Weights of a small image classifier.
Training: soap at rate 0.0013, 4300 steps, batches of 128, held-out accuracy 93%.
Rows from block 10, named by matrix and row number. Rows with one number belong to one channel. Each number is 128 + 24 x the weight over the matrix's rms, rounded and kept within 0 to 255. All counts start at 0.
# convs0: expand pointwise conv (model.blocks.10.convs.0.weight, 640x160x1x1), inputs 0-79
# convs1: depthwise 3x3 conv (model.blocks.10.convs.1.weight, 640x1x3x3, trained with AdamW), a 3x3 kernel
# convs2: project pointwise conv (model.blocks.10.convs.2.weight, 160x640x1x1, transposed), outputs 0-79
convs0.319 [ 87 128 165 180 146 104 119 135 100 122 116 128 103 102 119 127 144 125 138 133 163  98 143 139 114 150 146 154 142 113  65 111  84 131 128 144 120 107 108 120 113 134 107 123 154 147 158 130 140 177 121 140 112 120 118 158 139 134 144 148 176 174 104 130  83 153 145 144 114 140  89 102 126 141 127 178 105  92 115 140]
convs0.320 [119 110 106 136 149 112 141 130 154 158 129 131 128 121 111 115 147 134 141 106  99 183 175 160 137 143 101 118 142 132 105 120  89 132 128 184 142 127 122 159 101 132 132  99 146 156 125 127 144 117 143 147 158 152 122 139 125 126 132  87 148 101 149 102 105 116 129 156 170 142 153 108 153 110 125  80 129 149 126 125]
convs0.321 [111 153  92 146  96 134  90 141 120 137 130 153  82 135 103 120  82 127 112 135 130  62 145 140 131 122 168 129 112 147 109 139 104 112 106 108  98 138 187 149 131 119 152 139  97 142 145 141 126 134 130 132 123 117 107 126 137 134 132 123  95 125 124 145 158 108 146 146  93 106 148 152 184 147 105 139 126 124  96 160]
convs0.322 [125  98 123 136 101 131 131 111 137 114 131 112 118 130 118 119  92 115 154 139 107 153 113 130 160  98  77 126 156 107  92  88 140  67 161 140 138 162 137  72 134 139 134 128 126 120 134 160 163 108  95  89 102 128 148 118 107 143 125 151 134 103 131 138 133  87 150 153 125 142 121 159 116 125 119 112  89 167 130 104]
convs0.323 [ 77 126  98 104  94 113  93  88 141 149 122 132 159  71 137 156 108 114 162 158 147  91 145 126 131 124 120 138 127 133 136  93  90 119 137 131 117 153 152 126 115 120 120 111  88 151 142 121 109 143 148 117 114 152 119 156 135 116 120 183 149 111 117 118 121 140 132  70 135  99 117 105 145 131 115 145 106 180 152  80]
convs0.324 [150 136 108 109 119 109 145 144 144 155 106 144 116 104 142  90 134 147 124 150 113 130 129 107 141 127 165  88 139 171 112 129 142 126  91 137 122 129 113 162  99 129 149 109 131 128 124 158 129 152 124 148  98 135 125 143 127 130 144 107 156 144 127 154 127  98  98 119 116 136 135 152 153 117 154 170 103 124 119 159]
convs0.325 [138  99 126  84 138 141 121 161 133 104 101  89 127  95 101 128 131 140 118 112 113 106 165 124 126 146 138  89  89  92 150 136 100 148  78 149 132  97 118 131 110 151 158  69 133 109 192 154 128 139 159 145 143 139 124 108 139  84 137 176 108 171 159 147 104 162 125 158 126 147 151  80 156 140 168 152 108 149 156 102]
convs0.326 [132 133 131 108  94 137 122 137 129 132 114 111 112 118 123 108  81 169 159 114 104 171 124 139 140 147 113 141 103 117  83 123 140 105 135 161 147 135 128 119 138 167 145 127 127 156  97 106 101 133 136 131 129 160 145 155 127 136 140 112 143 111 157 157 160 105 133 145 176  98 124 158 126 116 129 121 128 122 110 114]
convs0.327 [129 116 107 107 157 106 120 159 137 152 152 101 116 107 122 147 162 170  78 131 142 127  84 153  98 132 162 109 110 140 118 120  70  67 119 115 116 122 127 128 122 117 147 114  81 136 137 122 102  79 107 127 121 134  84 151  85 153  96 102 158 126 137  94 126 123 114 132 135 117 108 147 147 131 149 105 138 137 134 125]
convs0.328 [ 96 127 111 116 109 116 106 154 138  88  99 143  80 107 170 124 157  85 110 112 140 101 148 121 114 161 167 124 129 112 149  91 125 121 142 107 123  94 128 161 160 102 110 114 144 141 112 154 115 142  84 112 103 120 166 107  98 129 120 136  94 131 170 122 134 135 122 135 119 163 166 119 169 124 160 108 160 114 155 140]
convs0.329 [124 150 103 118 157 117 148 137 150 106  85 106 133  79 115 151 111 144 142 109 113 130 121 115 143  89 151 131 120 138 116 116 112 144 124 147  76  89 151 114 143 127 163 165 135  97 103 134 140 131 156 140 137  98 104 142 127 120  93  81 150  76 165 103 139  63 141 145  97 107 126 146 137 138 164 153 133 115 143 129]
convs0.330 [110 133 127 124 128  98  99  81 144 141 121 137 138  93 115 104 129 169  93 121 126 134 113  88 143 136 128 155 125  94 131 122 154 126 122  85 127 152 122 160 145 136 125 132 156 186 131 145 146 136 134 118 151 146 159 131 154 114 103 107 133 117 113 150  82  91 139 125 163 130 139 128  95 145 126  76 159 100 148 134]
convs0.331 [137 111 149  88  84  88 100 174 171 106 123 139 134 108 141 148 116 186 136  74 136 157 121 112 107 112 116 132 138 124 139 141 110 105 130 158 132 107 134 121  98 100  97  96 147 161 138 121 135 166 132 151 122 135 101 153 126 144 159 139 119 127 141 156 115 114 123 110 157 150 108 121 165 134 159  74 108 142 129 136]
convs0.332 [132 153 155 114 150 149  84 172 123 145 177 186 144 155  96 133  93 134 109 156 128 123 135 145 140 161 100 155 123  77 129 158 147 135 125 138 109  90 140  92  98 143 116 162 104 140 144  90 141 127 131 143 155 139 101 122 145 132 125 153 116 139  75 126 167  98 139 130 119 135 167 126 119 135 133 147 143  98 103 148]
convs0.333 [112 132 140 105  95  88 118 131 163 118 106 140 127 133 137 126 128 173 135 119 129 152  89 144 107 158 135 113 165 146 119 112 137 132 133 155 188 119 145 132 120  94  86 137 141 138 119  86 133 160 178 109 109 168 118 116 132 151 128 105 137 136  80 106  92 140 137 125 124  83 116 117 100 113 115 147  95 158 132 134]
convs0.334 [102 160 117 109 129 109 192 104 105 135  82 100 158 128 114 101 104 179 160 140  79 117 146 142 170 155 116 139 185  75 131 103 121 128 166 152 147 125  76 159 112 146 146 111 104 140 101  83 132 118  84 125 158 121 120  94 111 107 129 155 110 142  88 119 114 101 138 129 139 125 147 117  91 161 112 102 106  92 130 106]
convs0.335 [118 140  99 131 180 129 131 153 129 130 150  85 113 145 123 178  84  96 148 147 141 131 125 128 101 117 130 149 136  54  83 122  82  86 136 140 102 130 170 164 104  99 117 159 146 117 116 165  79 134 124 104 124 159 155 152 121 143 131 127 161 127 122 125 117 142 111 174 168 138 127 112 154 133  85 157 156 139 142 100]
convs0.336 [125 120 158 158 116 154  71 154  86 127 123 143 130 136 107  96 133  96 137 149 134 158 113 105 117 100 109 123 117 178  66 139 132  89 138 138 146 138 152 133 142 130 111 115 112 141 138 176 168 145 130 170 115 171 123 125 159 131 100 122 183 143 130 153 163 110 149  94 121 132  92 140 150 117  99 112  83 111  95 107]
convs0.337 [120  86 132 128 128 184 129 135  84 108 124 133 141 156 115 161 106 125 111 131 139  93 171 128 140 139 115 137 113 116 124 123 111 154 144 135 113  80  90 111  97 117  80 111 121 166  77 139 158 123 132 141 137 139  88 123 107 102 107 141 143  95 137 113 145 122  94 127 135 159 145 110 134 141 171 125 111 101 123 130]
convs0.338 [100 114 169 111 108 118 155 111  93 127 115 158 162 128 158 117 119 132  98 142 119 139  90 150 164 128 138 161 144 118 198  97 127 117 173 127 125  91 128  80 123 143 158 127 121 124 132 154 136  97 132 127 120  95 128 137 128  98 163 141 106 180 163 135 112 134 139 147 112 130 118  86 100 141 128 118 118  99 126 119]
convs0.339 [140 130 113  92 191 120  78 158 157 139 120 169 142 166 160 106 134 141 120 175 156 126 157 130 103 123 132 161 197 145  65 105 150 165  81 130 109 145 142 109 131 164  92 122 120 147  94 124 130 105 127 148 158  98 148 157 131 147 139 109 116 104  98 143 149 141  98 148 155  97 127 130 127 149  74 141 141  84 147 106]
convs0.340 [127 127 104 123 169 136 117 118 113  93  91 134 162 122 134 138 131 104 122 145 138 146 154 126 169  95 153 145 132  83 146 107 111 110 141  90 174 123 129 144  98 158 116 148 144 111 143 107 134  98 121 107 137 143 165 142 101 125 102 156 150  92 135 130 192 101 187 130 103 100 111  88 122 158  96 154 120 118 134  83]
convs0.341 [144 129  68 129 120 143 166 122 129 146 143 139 110 158 119 151 135 148 149 128 123 115 156 134 111  96 160 174 121 110  96 114 120 123 126 125 159 124 138 164  63 128 155 143 105 124 177 142  97 150 133 128 126 166 136  72 114  97 117 100 160  95 127 109 166 109 131 111 162 131 110 123 134  94 111  85 101 139 117 157]
convs0.342 [137 157 173  89 125 101 139 150 140  96 133 126 140 157 116 137 131 170 133 123 143 143 152 120 100  82 162 102 119 152 135 107 160 153 110 133 107 146 116 139  98  95 131 100 149 141 136 158 138 145 113 133 124 156 124 125 114 131 150 133 134 107 126 132 138 116 115 154 128 173 116 115 130 136 139 152 127 129 128 124]
convs0.343 [125 175 123  90 150 146 146 114 156 132 119 141 118 100 140 118 127 138  90 106 146 178 119 154 121 132 113 115 136 112 161 125 147 107 119 151 128 131 110 137  89 127 155 103 124 104 106 147 130 170 151  96 117 177 169  68 110 135 153 165 103 128 135 180 106 135 111 104 129 115 130 104 146 132 128 126  97 123  96 107]
convs0.344 [153 154 145 132 125 118 129 125 149 106 133 138 109 152  78 120 106 145 110 129 173 158 124 136 140 140  76 142 127 157 144 129 121 136 101 151 178  76 144 119 140 130 122 133 107 154 105  89 157 102 143 105 120 142 117  89 135 121  94 101 117 100 143  78 125 116 154  79 102 122 103 119  90 120 130 133 117 162 115 168]
convs0.345 [155 130 145  97 137 148 146 110 171  90 121 164 114 152 127 127 145 162 145 160 142 131 138 143 119 109 132  82  91 114 119 134 146 121 122  93 155 108 130 148 108 115 129 124 147 167 101 123 121 117 132 140 116 133 131 140 131 160 140 131 139  99 126 163 130 111 116 131  81 118 102 124 127 103 151 170 138 154 138 112]
convs0.346 [ 95 130 126  92 120  77 128 147 142 100 121 101 102  96 128 151 119 129 107 101 101 126  88 136 135  72 177 147 148 108 118 132  69 121 137 162 131 106  84 165 106  92 107 141 103 210 126 157 150 136 185 139 153 129 171 123 176  95 146  99 128 129 111 123 123 150 174 148 132 130 104  93  93 131 142 118  81 127  58 113]
convs0.347 [125 148 137  81 164 102 123 167  90 118 127 134 115 131 134 132  86 128 145 132 154 137  77 157 107 122 146 134 127 104 122 116  89 119 184 132 158 142 128 126 137 102  83 151 120 140 136 135 125 149 132 169 143 102  98 126 159 136 146 114  94 117 169 189 113 146 121 125 121 157 153 138 107 129 148  70 127  81  86 135]
convs0.348 [115 162 108 119 131 180 108 143 140 154  92 121 146  99 129  99 130 126  79 137 108 152 115 120 154 104 117 135  93 118 116 125 114 129  93 124 131  92 128 150 136 157 127  92 139 181 170 135 112 135 134 136 118  90  94 134 133 123 161 159 162 115 150 137  87 178 104 129 116 167  96 121 153 128 189 150 143 156 126 163]
convs0.349 [131 154 138 126 139 146 143 124 112 133  52 135 110 101 105 110  73 128 118 100 125 145 145 152 121 141 138 121 175 135 114 120  91  75 172 183 159  94 128 150  93 128 145 115 154 140 137 179 137 119 129 111 205 180 136 159 117 139 164 130 160 126 146 150 124 139 107 102 145 159 151  70 140 173 149 134 122 114 130 103]
convs0.350 [119  96 116 103 100 111 112 112 131 144 128 142 118  94 166 114  82 125 140 166 107 122 111 119 148 169  75  94 118 110 128 119 152 103 102 100 175 136 111 133 123 130 123 108 145  95 111 144 113 124 121 132 124  94 152 122 137  83 122 129 122 147 136 119 152 125 105 103 141 140 130 102 129  83 118 134 153 114 131  92]
convs0.351 [124 137 164 140 135 156 133 102 112 114 101 124 123 111 142 114 139 113 144 115 138 129  85 159 180 105 102  87 117 113 113  87 112 132 121 123 165  90 100 154 162  74 111 133 114 135 118 102 112 127 142 144 157  86 125 140  99 134 122 111 163 119  69 137 142 153 157 111 108 116 166 133 126 165 107  98 133 131 168 152]
convs0.352 [158 150 129 138  98  86 162 102 151 138 133 110 136 171 157 128 131 137 111 132 125 174 136 124 130 126 144 165 119 156  74 142 119 108 134  85 152 120 140 155  89 114 121 167 125 146 103 118 177 140 121 115 115 121 129 139 148 149 113 118 126 117  80 151 140  97 124 147 134 144 130 104 130 140 120 137 104 161 118 133]
convs0.353 [153 118 115 131 161 144 140 123 136 125 148 119 124 114 118 149 112 131 120 145 114 131 120 112 163 140 105 140 106 164  92 143  55 185 149 135 121 120 154 139  81 127 177 117 144 145  95 167 116 144 120 106 143 100 103  90 112 123 168  87 105 136 124 132 166 124  92 126 112 179 147 150 116 164 127 133 121 141 103 130]
convs0.354 [155  97 114 148 152 119 158 169 108 146 101 127 109 171 129 134 123 120 102 148 122 173 108 137 143  91 144 159 189 134 149  98 146 147 147 129 129 117 114 154 142 114 123 105 134 136 111 134 154 115 143 150  99 156 113 135 125 117 156 129 145 135 121 108 159 120 173  88 152 109 114 139 121  97  95 148 111 120 155 127]
convs0.355 [116 145 137 173 152 111 154 148 134 163 108 143  87 101 121 161 106 140 128 156  84 115 151 124 125  97 112 119  93 109 109 171  80  78 135 170 136 160 116 131 110 137  77 142 106 160 131 138 118 108 110  71 101 163 131  91 167 152 123 101 142 148 137  74 143 119 111 111 171 102 152 156 121 166 139 149 115 108 139 131]
convs0.356 [164 120 139 144 148 142 115 145 115 152 152 151 140 117 126 118 110 123 141 115 123 144 152  93 124 101  98 132  88 145 145 120 138  82  67 202 134 117 128 134 162 145 106 145 131 115  98 122 136 124 136 103 137 144 146 104 132  95 132 166 130 126 151  86 167 112 107 141 100 120 135 148 152 130 116 163 123 117 157 121]
convs0.357 [148 158 116 132 143 180 103 120 148 155  99 124 174 147 183 113 119 129 158 141  89 157 127 152 130 111 132 130 140 138 136 105 115 111 129 149 157 138 155  85 156  71 148 122 144 103  96  83 149  85 119 139 120 136 142  75 127 161 119  83 135 140 133  99 130 112 113 102 129 154 123 125 139 115 104 134 126 152  71 137]
convs1.319 [127 163 134  75  91 119 138 149 127]
convs1.320 [165 117 131 112 159 126  91  89  81]
convs1.321 [126 127  64 113 162 110 141 127 121]
convs1.322 [139 137 154 166 138 167 130 130 144]
convs1.323 [118 100  97  94 132 109  86 131  94]
convs1.324 [132 139 167 118 135 138 158 147 122]
convs1.325 [102 134 152 141 150 113 136  92 101]
convs1.326 [160 159 127 137 140 130 142 102 101]
convs1.327 [149 147 145 112 102 170  99 114 127]
convs1.328 [119 150 118  79 117 146 143 101 109]
convs1.329 [ 72  98 109 119 124 135 130 157  94]
convs1.330 [114 143 114 149 121 157  86 102 112]
convs1.331 [145 135 176 153 128 142 149 167 181]
convs1.332 [ 86 134 145 106 147 141  94 134 136]
convs1.333 [151 147 108 150 114 104 160 109 112]
convs1.334 [102 122 103 105 106 110 115 114 108]
convs1.335 [156 107 115 176 149 134 152 143 138]
convs1.336 [103 137 133 128 137  97 164 110 121]
convs1.337 [131 149 118 162 132 119 173 137 115]
convs1.338 [135 141 155 130 129 108 138 180 161]
convs1.339 [159 115 113 147 131 101 138 148  93]
convs1.340 [132 124 147 127 155 150 148 169 145]
convs1.341 [120  99 122 123  92 116 111 147 159]
convs1.342 [100 118 169 136  90 138 153 157 157]
convs1.343 [106  97 104 162 148 129 151 117 126]
convs1.344 [162 145 120 136 168 130 142 147 120]
convs1.345 [140 117 154 141 118 130 160 129 153]
convs1.346 [122 154 128 140 133 162 129 163 177]
convs1.347 [142 118 181 147 139 133 157 153 134]
convs1.348 [152 116  90 127 101 103 117 131 118]
convs1.349 [104 114  92 156 158 141 118 101 124]
convs1.350 [120 137 159 108 127 172 105 125 172]
convs1.351 [122 118 121 118 149 162 133 125 174]
convs1.352 [ 78  94 127 146 129 139 157 125  99]
convs1.353 [148 156 115 114  81  67 127 124 143]
convs1.354 [136 132 134 189 139 128 167 144 147]
convs1.355 [115 126 159  91 115 142 125 105 132]
convs1.356 [136 129 151 109 125 171 129 151 105]
convs1.357 [105 126 162 123 130 139 106 145 163]
convs2.319 [165 109 108 125 138  97 144 157 133 119 113 134 140 153 113  98 108 134 111 134 105 154 141 128 153 112 118  93 146 140 117 123 136 107 151 112 127 107 101 121 146 107 138 138 111 133 108 132 157 107 124  93 155 162 149 130 141 145 116 118 104 124 114 157 111 131  85 144 150 105 147 109 106 133 119 151 154 142 116 157]
convs2.320 [158 149 111 103 139 153 118 147 108 138 156 132 143 140  97 134 146 105 114 126 141 111 127 121 103 120 138 104 109 126 141 121  68 103 169 165 140 138  91 172 112 159 168 188 130 184 166 138 129 148 151 121 110 173 132 115 115 119 106 132 157 163 177 148 110 121 148 170 116 130 111 108 133 143  75 117 104 122 114 121]
convs2.321 [127 134 108 139  81  96 118 111 151 145 124 107 121 136 144 132 116 149 133 166 157 130 128 143 113 149 146 128 120 113 168 151  88 145 121 126 127 165 141 130 150 107 120 104 133 107 118 130 151 147 151 138 167 150 106 149 145 118 105 127 138 144  96 112 128 136 111  96 127  95 132 145 115  98 114 135  95 131 150 128]
convs2.322 [116 100 131 151 146 125 125 128 143 126 145 130 145 139  11 122 171 154 132 125 127 153 110 112 127  91 116 157 135 178 114 143 135 127 136 114 112 101  85 135 150 133 103 111 170 152 130 141 129 173 124 162 139 146  90 150 101 144 164 172 135 150 177 154 143 140 143 117 108 147 145 116 135 128 109 170 115 144 109 138]
convs2.323 [156  98 115 107 130  75 101 129  99  93  90 135 126 115 178 164 126 153 106 146 117 120 114 113 125 120 134  99 137 136 129  98  99 117 121 117 144 145 158 110 136 158 166 129 104 134 110 181 143 131 128 135 119  49 112 113 122 111 146 107 190  81 153 104 149 158 161 135 141 126 103 140 122  92 107 146  81 121 152 150]
convs2.324 [128 136 138 134 130 146 139 114 118 118 112 122 149 186 168 152 141 159 138 151 124  78 130 122 137 109 100 161 127 101 134  78 126 103  93 123 103 114 124 152 122 105 129 148 115 141 155 155 134 121 115 106 125 103 114  79 140 139 138 155 117  83  89 162 121 141 123 133 119 132 128 137 114 124 124 116 117 172 124 111]
convs2.325 [143 143  82 118 144 153 141 125 109 125 142 125 122 147 156 146 126 101 114 148 158 128 124 119 131  90 166 150 131 179 155 144 176 120 145 154 120 129 183  74 129 119 156 145 128 136  90 138 136 119 168 112  90 160  80 139 114 169 138 132  94 100  83 135 143 127 162 156  79  83 107 127  76 127 134 136 100 120 140 111]
convs2.326 [122 131 121 149 113  98 107 115 149 142 139 140 128 135 123 159 134 154 105 117 141 159 144 118  98 149 131 128  96 130 171 151 100 129 111 150 129 161 110 143 148 118 168 117 101 122 119 125 137 156 196 126 132 106 121 100 108  91 121 144 141  98 123 171 106 130 149  93 170 133 132 130 115  93 143 154 149 151  67 154]
convs2.327 [133 155 102 115 116 138 154 169 148 143 162 134 128 100 140 137 131 169 117 135 116  95 132  49 100 135 126 155 154 130 122 103 159 140 110 159  41 144 113  81 113 109 111 137 185 129 148 172 124 117 156 140  99 112 122 143 135 132  93 149 162 139 164 124 130 133 184  93 106 105 138 129 136 105 134 116 149 105 118 113]
convs2.328 [125 125 156 110 181 124 153 105 108  91 136 133 118 115 136 163 132  78 139  98 129 124 130 115 136 115 128 138 112  90 128 103 177 153 104 126  87 167 121 128 111 131 126 116 108  94 200 125 109 141 124 116 103 107 135 115  87 121 125 130 134 112 149 118 149 122 125 160 106 145  93 151  96  79 163 114 139 156 130 124]
convs2.329 [136 137 115 132 114 163 114 166 120 134 110 117 148 154 137 122 131 175 153 196 140 102 126 169 135 151 132 116 130 143  92 142 105 146  86  90 141 118 120 161 120 125 137 141 116 105 128  81 116 144 109 125 148 148 120 124 144  92 104 133 128 125 129 145 158 121 162 129 172 112 140 106 109 129 136 144 103 166 140 114]
convs2.330 [ 83 137 127 148 149 107 138 107 154  98 160 122 107 162 123 140 186 121 133 110 142 153 115 107 132 107 124  93 166 178 136 131  92  89  89 126  95  89 152  70 184 120 139 151 106 103 143 160 143  88 149 123 149 113  92 108 147 113 181 136  86 131  91 151 144 138 133 117  89 127 142 127 131 129 164 159  85 130 129 133]
convs2.331 [126 105 134  95 122 103  99 142 139 126  87  93 133 126 146 150 118 153 108 151 131 116 117 135 101 112 124 139 101 169 171 134 153 132 113 136 126 115 125 114 150 119 113 144 100 120  96 124  81 116 141 102 134 104 139 109 110 145 141 145 148 110 127  90 162 127 130 118 132 151 126 127  96 145 118 144 145 132 128 148]
convs2.332 [120 126 109 102 149  96 152 135 112 117 141 117 123 122  99 115 158 179 115 123 133 106  87 129 136 119 142 113 118 122 152 159 132 124 154  98 140 151 186 116 115  88 104 102 119 122 122  91  84 155 132 109 113 157 114 111 154 131 162 106 157 152 142 152 147 176 132 140  84 179 130 134 117 124 129 143  82 191 128 143]
convs2.333 [149 112 107 144 110 138 149  96 135 107  95 112 106 133 107 129 131 124 102 116  95 138 129 142 146 134 121 114 139 121 117  90 110 121 129 135 112 128 130 174 106 143 118 181  90 103 111 138 134 132 146  95 134 111 132  79 127 115 154 144 133 114 117 154 119 135 140 126 125 143 127 108  75 126 131  84 106 153 139 180]
convs2.334 [134 115 164 153 155 127 127 146 100 137 185 108 126  87 116 126 126 121 135 147 106 179 135 138 110 150 143 101 157 109  98  83 146 136  94 139 125 153 152  83 160  72 168 113 114 121 144 152 128 105  83 111 122 112 131 182  91 141 123 139 119 123  90 144 104 118 107 159 140  89 106 119 111 122 143 175 120 156 119 147]
convs2.335 [140 154 133 122 137 161 157 137 127 142 133 154 125 134 148 119 106 113 134  90 122 154 109 160 131 134 162 138 153 135 129 111  94 155 130 156 109  91 116  78 119 142 120 109 157 136 107 113 144 144 101 125 115 153  98 158 117 110 101 147 154 127 178 107 102 125 131 146  96 136 124 134 165 161 121 102 136 141 145 150]
convs2.336 [113 119 105 114  88  98 127 133 112 159 112  98 114 139 163 171 150 144 102  91  86  94 156 141 120 127 117 117 115  98 123 164  87  98  94 136 109 131 161 155  99 116 179 103 148 109 108 112  65  97  90 113  95 118 115 122 178 107 101 138 170 120 104 134 136 138 141 133 101  65 133 156 143 126 119  66 128 107 131 179]
convs2.337 [107 139 131 124 156 136 147 175 110 141 116 168 112 140 110  97 142 139 100 122  99  87 141 159 159 105 144  85  72 143 158 126 134 146 147 139 153 114  98 145 149 144  58 125 125 130 124 119 128  75 111 143 101 152 188 127  87 107 110 136 120 108  96 134 147  82  97  93 180 117 118 128 110 133  92 138 130 128 182 138]
convs2.338 [131  91 132 130 120  76 167  90 157 125 124 148 105 130 163 107 167 128 104 142 162 149 113  99 131 149 139 105 148 168 110 154 140 151 138 148 108  89  98 177  97 160 129 151 162 120 161 155 128  99 118 118 104 141  99 128 150 103 126 136 130 103 130 128 125 107 137 149 100 121 133 148 101 134 126 105 144 167 124 103]
convs2.339 [152 152 134 138 100 111 154 152 149 159 106 117 126 145 112 102 130 119 118 130 138 146 105 131 141 123  91 130  92 150 133 151 113 126 115 118  92 131 133 134 124 113 126 129 119 153 132 101 127 148 146 178 148 165 127 188 107  58  99 115  91 120 133 107 129 140 153 120 154 151 144 117 153 114 137  85 122 103 117 140]
convs2.340 [122 109 108 129 124 181 115 113 132  70 158 139 134 126 110  73 134 123 150 110 145 131 148 127 113 136  94 156  90  74 103 126 109 122 122 123 138 106  79 164 152  98 117 109 156 138 124 149 133 150 145 126 130 135 151 132 129 157  95 137 107  95 147 135 135  99 132 122 126 166 124 128 106 125 143 137 129 118 121 136]
convs2.341 [121 113 109 161 139 137 107 132  66 133 181  81 157 118 153 105 153 126 148 162 159 125 143 127 151 116 134 108 165 119 152 116 114 113 123 145 141 129 127 132 131 144 135 118 125 117 207 165 137 115 124  91 120 134  82 142  96 150 114 107 134 119 159  83 165 156 121 121 157 145  91 126 120 140 133 135 130 153 139 102]
convs2.342 [114 145 147 134 132 155 111 104 101 135 107 152 128 127 110 123 111 125 115 142 117 103 121 131 120 143 121 134 130 177 143 136 129 120 144 112 112 119 125 116 135 111 138 148 125 131 136 152 141 140 166 143 151 115 143  88 108 142 121 114 144 107 146 107 100 129 132 131 113 139 129 138 139 122 132 127 121 115 134 120]
convs2.343 [167 105 133 122 133 140 109 137 103 121 150  91 113 151  96 150  94 121 108 104 120 116 115 103 179 128  92 108 153  95 112 127 136 152 120 139 122  78 139 142 143 137 126 106 189 129 147  83 118  87 128  99 159 115  91 124 126 162 132 138 120  81 136 120 130 144 140 132 123 121 163 128 121 134 109 126  98 137 102 133]
convs2.344 [126 147 123 131 122 141 146 120 151 122 140 158 157 100  95  84 116 144 153  98 111 134 131 155 174 162 122 121 152 128  80 111 141 125 119 136 177  98 120 147 151 127 150  97 172 146 157 136 117 148 124 121 127 102 114  81 120 115 109  95  99 121  50 118 151 113 115 170 125  98 116 146 148 106 106 144 143 101 164 154]
convs2.345 [138 142 116 154 149 163 145 136  95 105 127 104 124 128  68 144 112  82 130 136 151  63 143 118 126 158 140 138 124 138  91 175 105 134 140 116 103 121 110  97 159  96  96 118 124 141 118 132 137 116 135 150 129 101 135 148 137 130 110 115 120 112 137  90 133 122 134 125 124 148 128 120 128 162 144  98 156 130 126 125]
convs2.346 [122 125 141 112 122 144 174 109 131 137 122 107 119 125 122 155 119  75 146 136 117 137 129 133  85 160 157 131  99  97 151 124  96 165 126 142 141 114 123 136  97 119 138 128 121 137 134 141 122 100 160 134 155 168 109 144 135 119 120 147 159 168 139  83 162  98 132 143  89  94 141 151  74 129 179 157 128 145 131 103]
convs2.347 [109 126 114  90 115 108  84 118 123 125  99 110 146 118 123 156 152 138 118 186  96 136 158 144 120 120 146 125 116 141 185 140 134 128 110 129 143 121 152 129 138 150 133 131 120 135 111 127 111 111 162 100 130 149 116 110 141 116 134 120 124 124 128 116 135 110 147 133 104 100 115 117 128  98 143 137  64 122 157 149]
convs2.348 [109 158 120 118 122 144 134 170 120 120 128 141 153 108 143 122 131 147 102 147  81 107 117  99 125  90 155 136  81 117 146 114 149 164 181  92 156 146 137  99 103 109 108 137 121 112 192 125 132 135 128 122  92 179 166 120 153 129 104  98 106 128 131 132 146 148 103 159 114 149  93 142 176 136 131 136  98 132  89 175]
convs2.349 [144 126  89 121 135 138 126 118 122 109 153 108 135 138 166 154 155 136  65 140 142 111  89 148 108 111 143  83 160 162 173 113  94 105 122 103 113 173  98 151 140 142 125 147  84 122 104 143 136 147 100 170 133  92 113 116 143  85 153 135  94 130 143  79 126 146 107 171  64  96 139 139 105 135 137 125 107 138  75 186]
convs2.350 [143 150  98 149 116 134 182 134  99 151 138 123 121 119 127 102 121 133 148 133 159 112 142 175 147  88 119 118 185 133  96 123 113 128 119 127  89 151 116 134 140 181  99 117 152 109 136 152 162 184  86 123 105 125 194 106 124 139 133 138  91 123 150 140 146 125 149 138 130 110 150 118 149 147 126 113 131 106  99 132]
convs2.351 [ 82 132  98 151 138 173 149  86 101  90 118 148 140  95 119 108 143 124 158 109 187 128  94 106 143 139 112 132 104 128 128 126 114 124 136 138 123 122  92 119 143 155 153 104  88 124 154 129 141 113 144 130  99 176 129 130  96 147 117 167 158 142 121 128 139 122 114 135 118 129 106 119 147 127 161 147 159 159 152 101]
convs2.352 [134 113  99 139 132 142  87 114 149 145 121 107 150 120  69 165 102 106 142 137 150 122 111 100 142  92 114 149 147 165 147 130 162 123 126 121  79 140 139  88 138 100  94 121 163  94  89 126 122 175 155 154 153 105 130 136  97 128 103 147 122 100 155 140 119 145 106 129 121 110 138  93  88  61 177 132 163 148 150 129]
convs2.353 [130 149 154 120 145 147 104 160 142 147 161 134 104 147 139  85 115 112 148 122 115 113 144 154 192 115 115  98 137 144  99 139 104 111 122  99  97 105  94 178 131 166 123 136 128  79 132 142 107 118 139  91 135 109 159 165 134 126 150 106 135 130  90 114 128 116 165 140 144 119 195 124 143 145 135 146 116 114  99 134]
convs2.354 [134 120 127 151 142 138 130 164 125 113 102 139 145 121 158 154 133 149 162 143 112 101 141 163 148 149 126  95 165 126 137 153 139 117 129 147  66 160 148 148 122 112 134 135  94 145 140  91 137  97 134 141 148  90 151 136 149  87 148 123 147 107 153 131  97 140 128 118 115 102 111 113 108 155 125  89 145 131 139 113]
convs2.355 [138 177 106 174 121 139 174  74 181 150 143 121 176 126  75 102 154 115 155 131 153 116 156 131  93 168 137 125 178 124 101  94 109 143 138 165 158 137 172 124 132 134 172 175 132 128 153 138 141 190 136 158 102 136 128 141 161 175 136 157 134 176 139 147 164 111 115 141 172 191 130 132 171 134 103 122 142 131 141 122]
convs2.356 [119  90 149 125 117 113 126 119 101 112 142 128 160 146  92 114 127 148 124 167  95 132 175 136 151 109 153 118 121 158 125  95 128 168 116 175 130 124 143  89 124 177  66 127 149 103 136 136 143  99  70 100 147 135 109 116 111 135 127 128  99 158  98 100  97  89 133 103 131  92 108  81 129 116 107 144 129 152 108 165]
convs2.357 [ 96 113  58 142 125 122 122  96 146 121  89 104 164 117 125 114 128 135 125 121 129 131 132 138 156 119 134 113  83  94 148 104 126 111 128 132 112 166 119 131 111 131 125 159 100 128 114 120 114 152 145 116 134 137  91 131 136 133 154 126 142 126 130 146 111 134 137 100 118 121 110 139 164 150 105 149 130 110 146 161]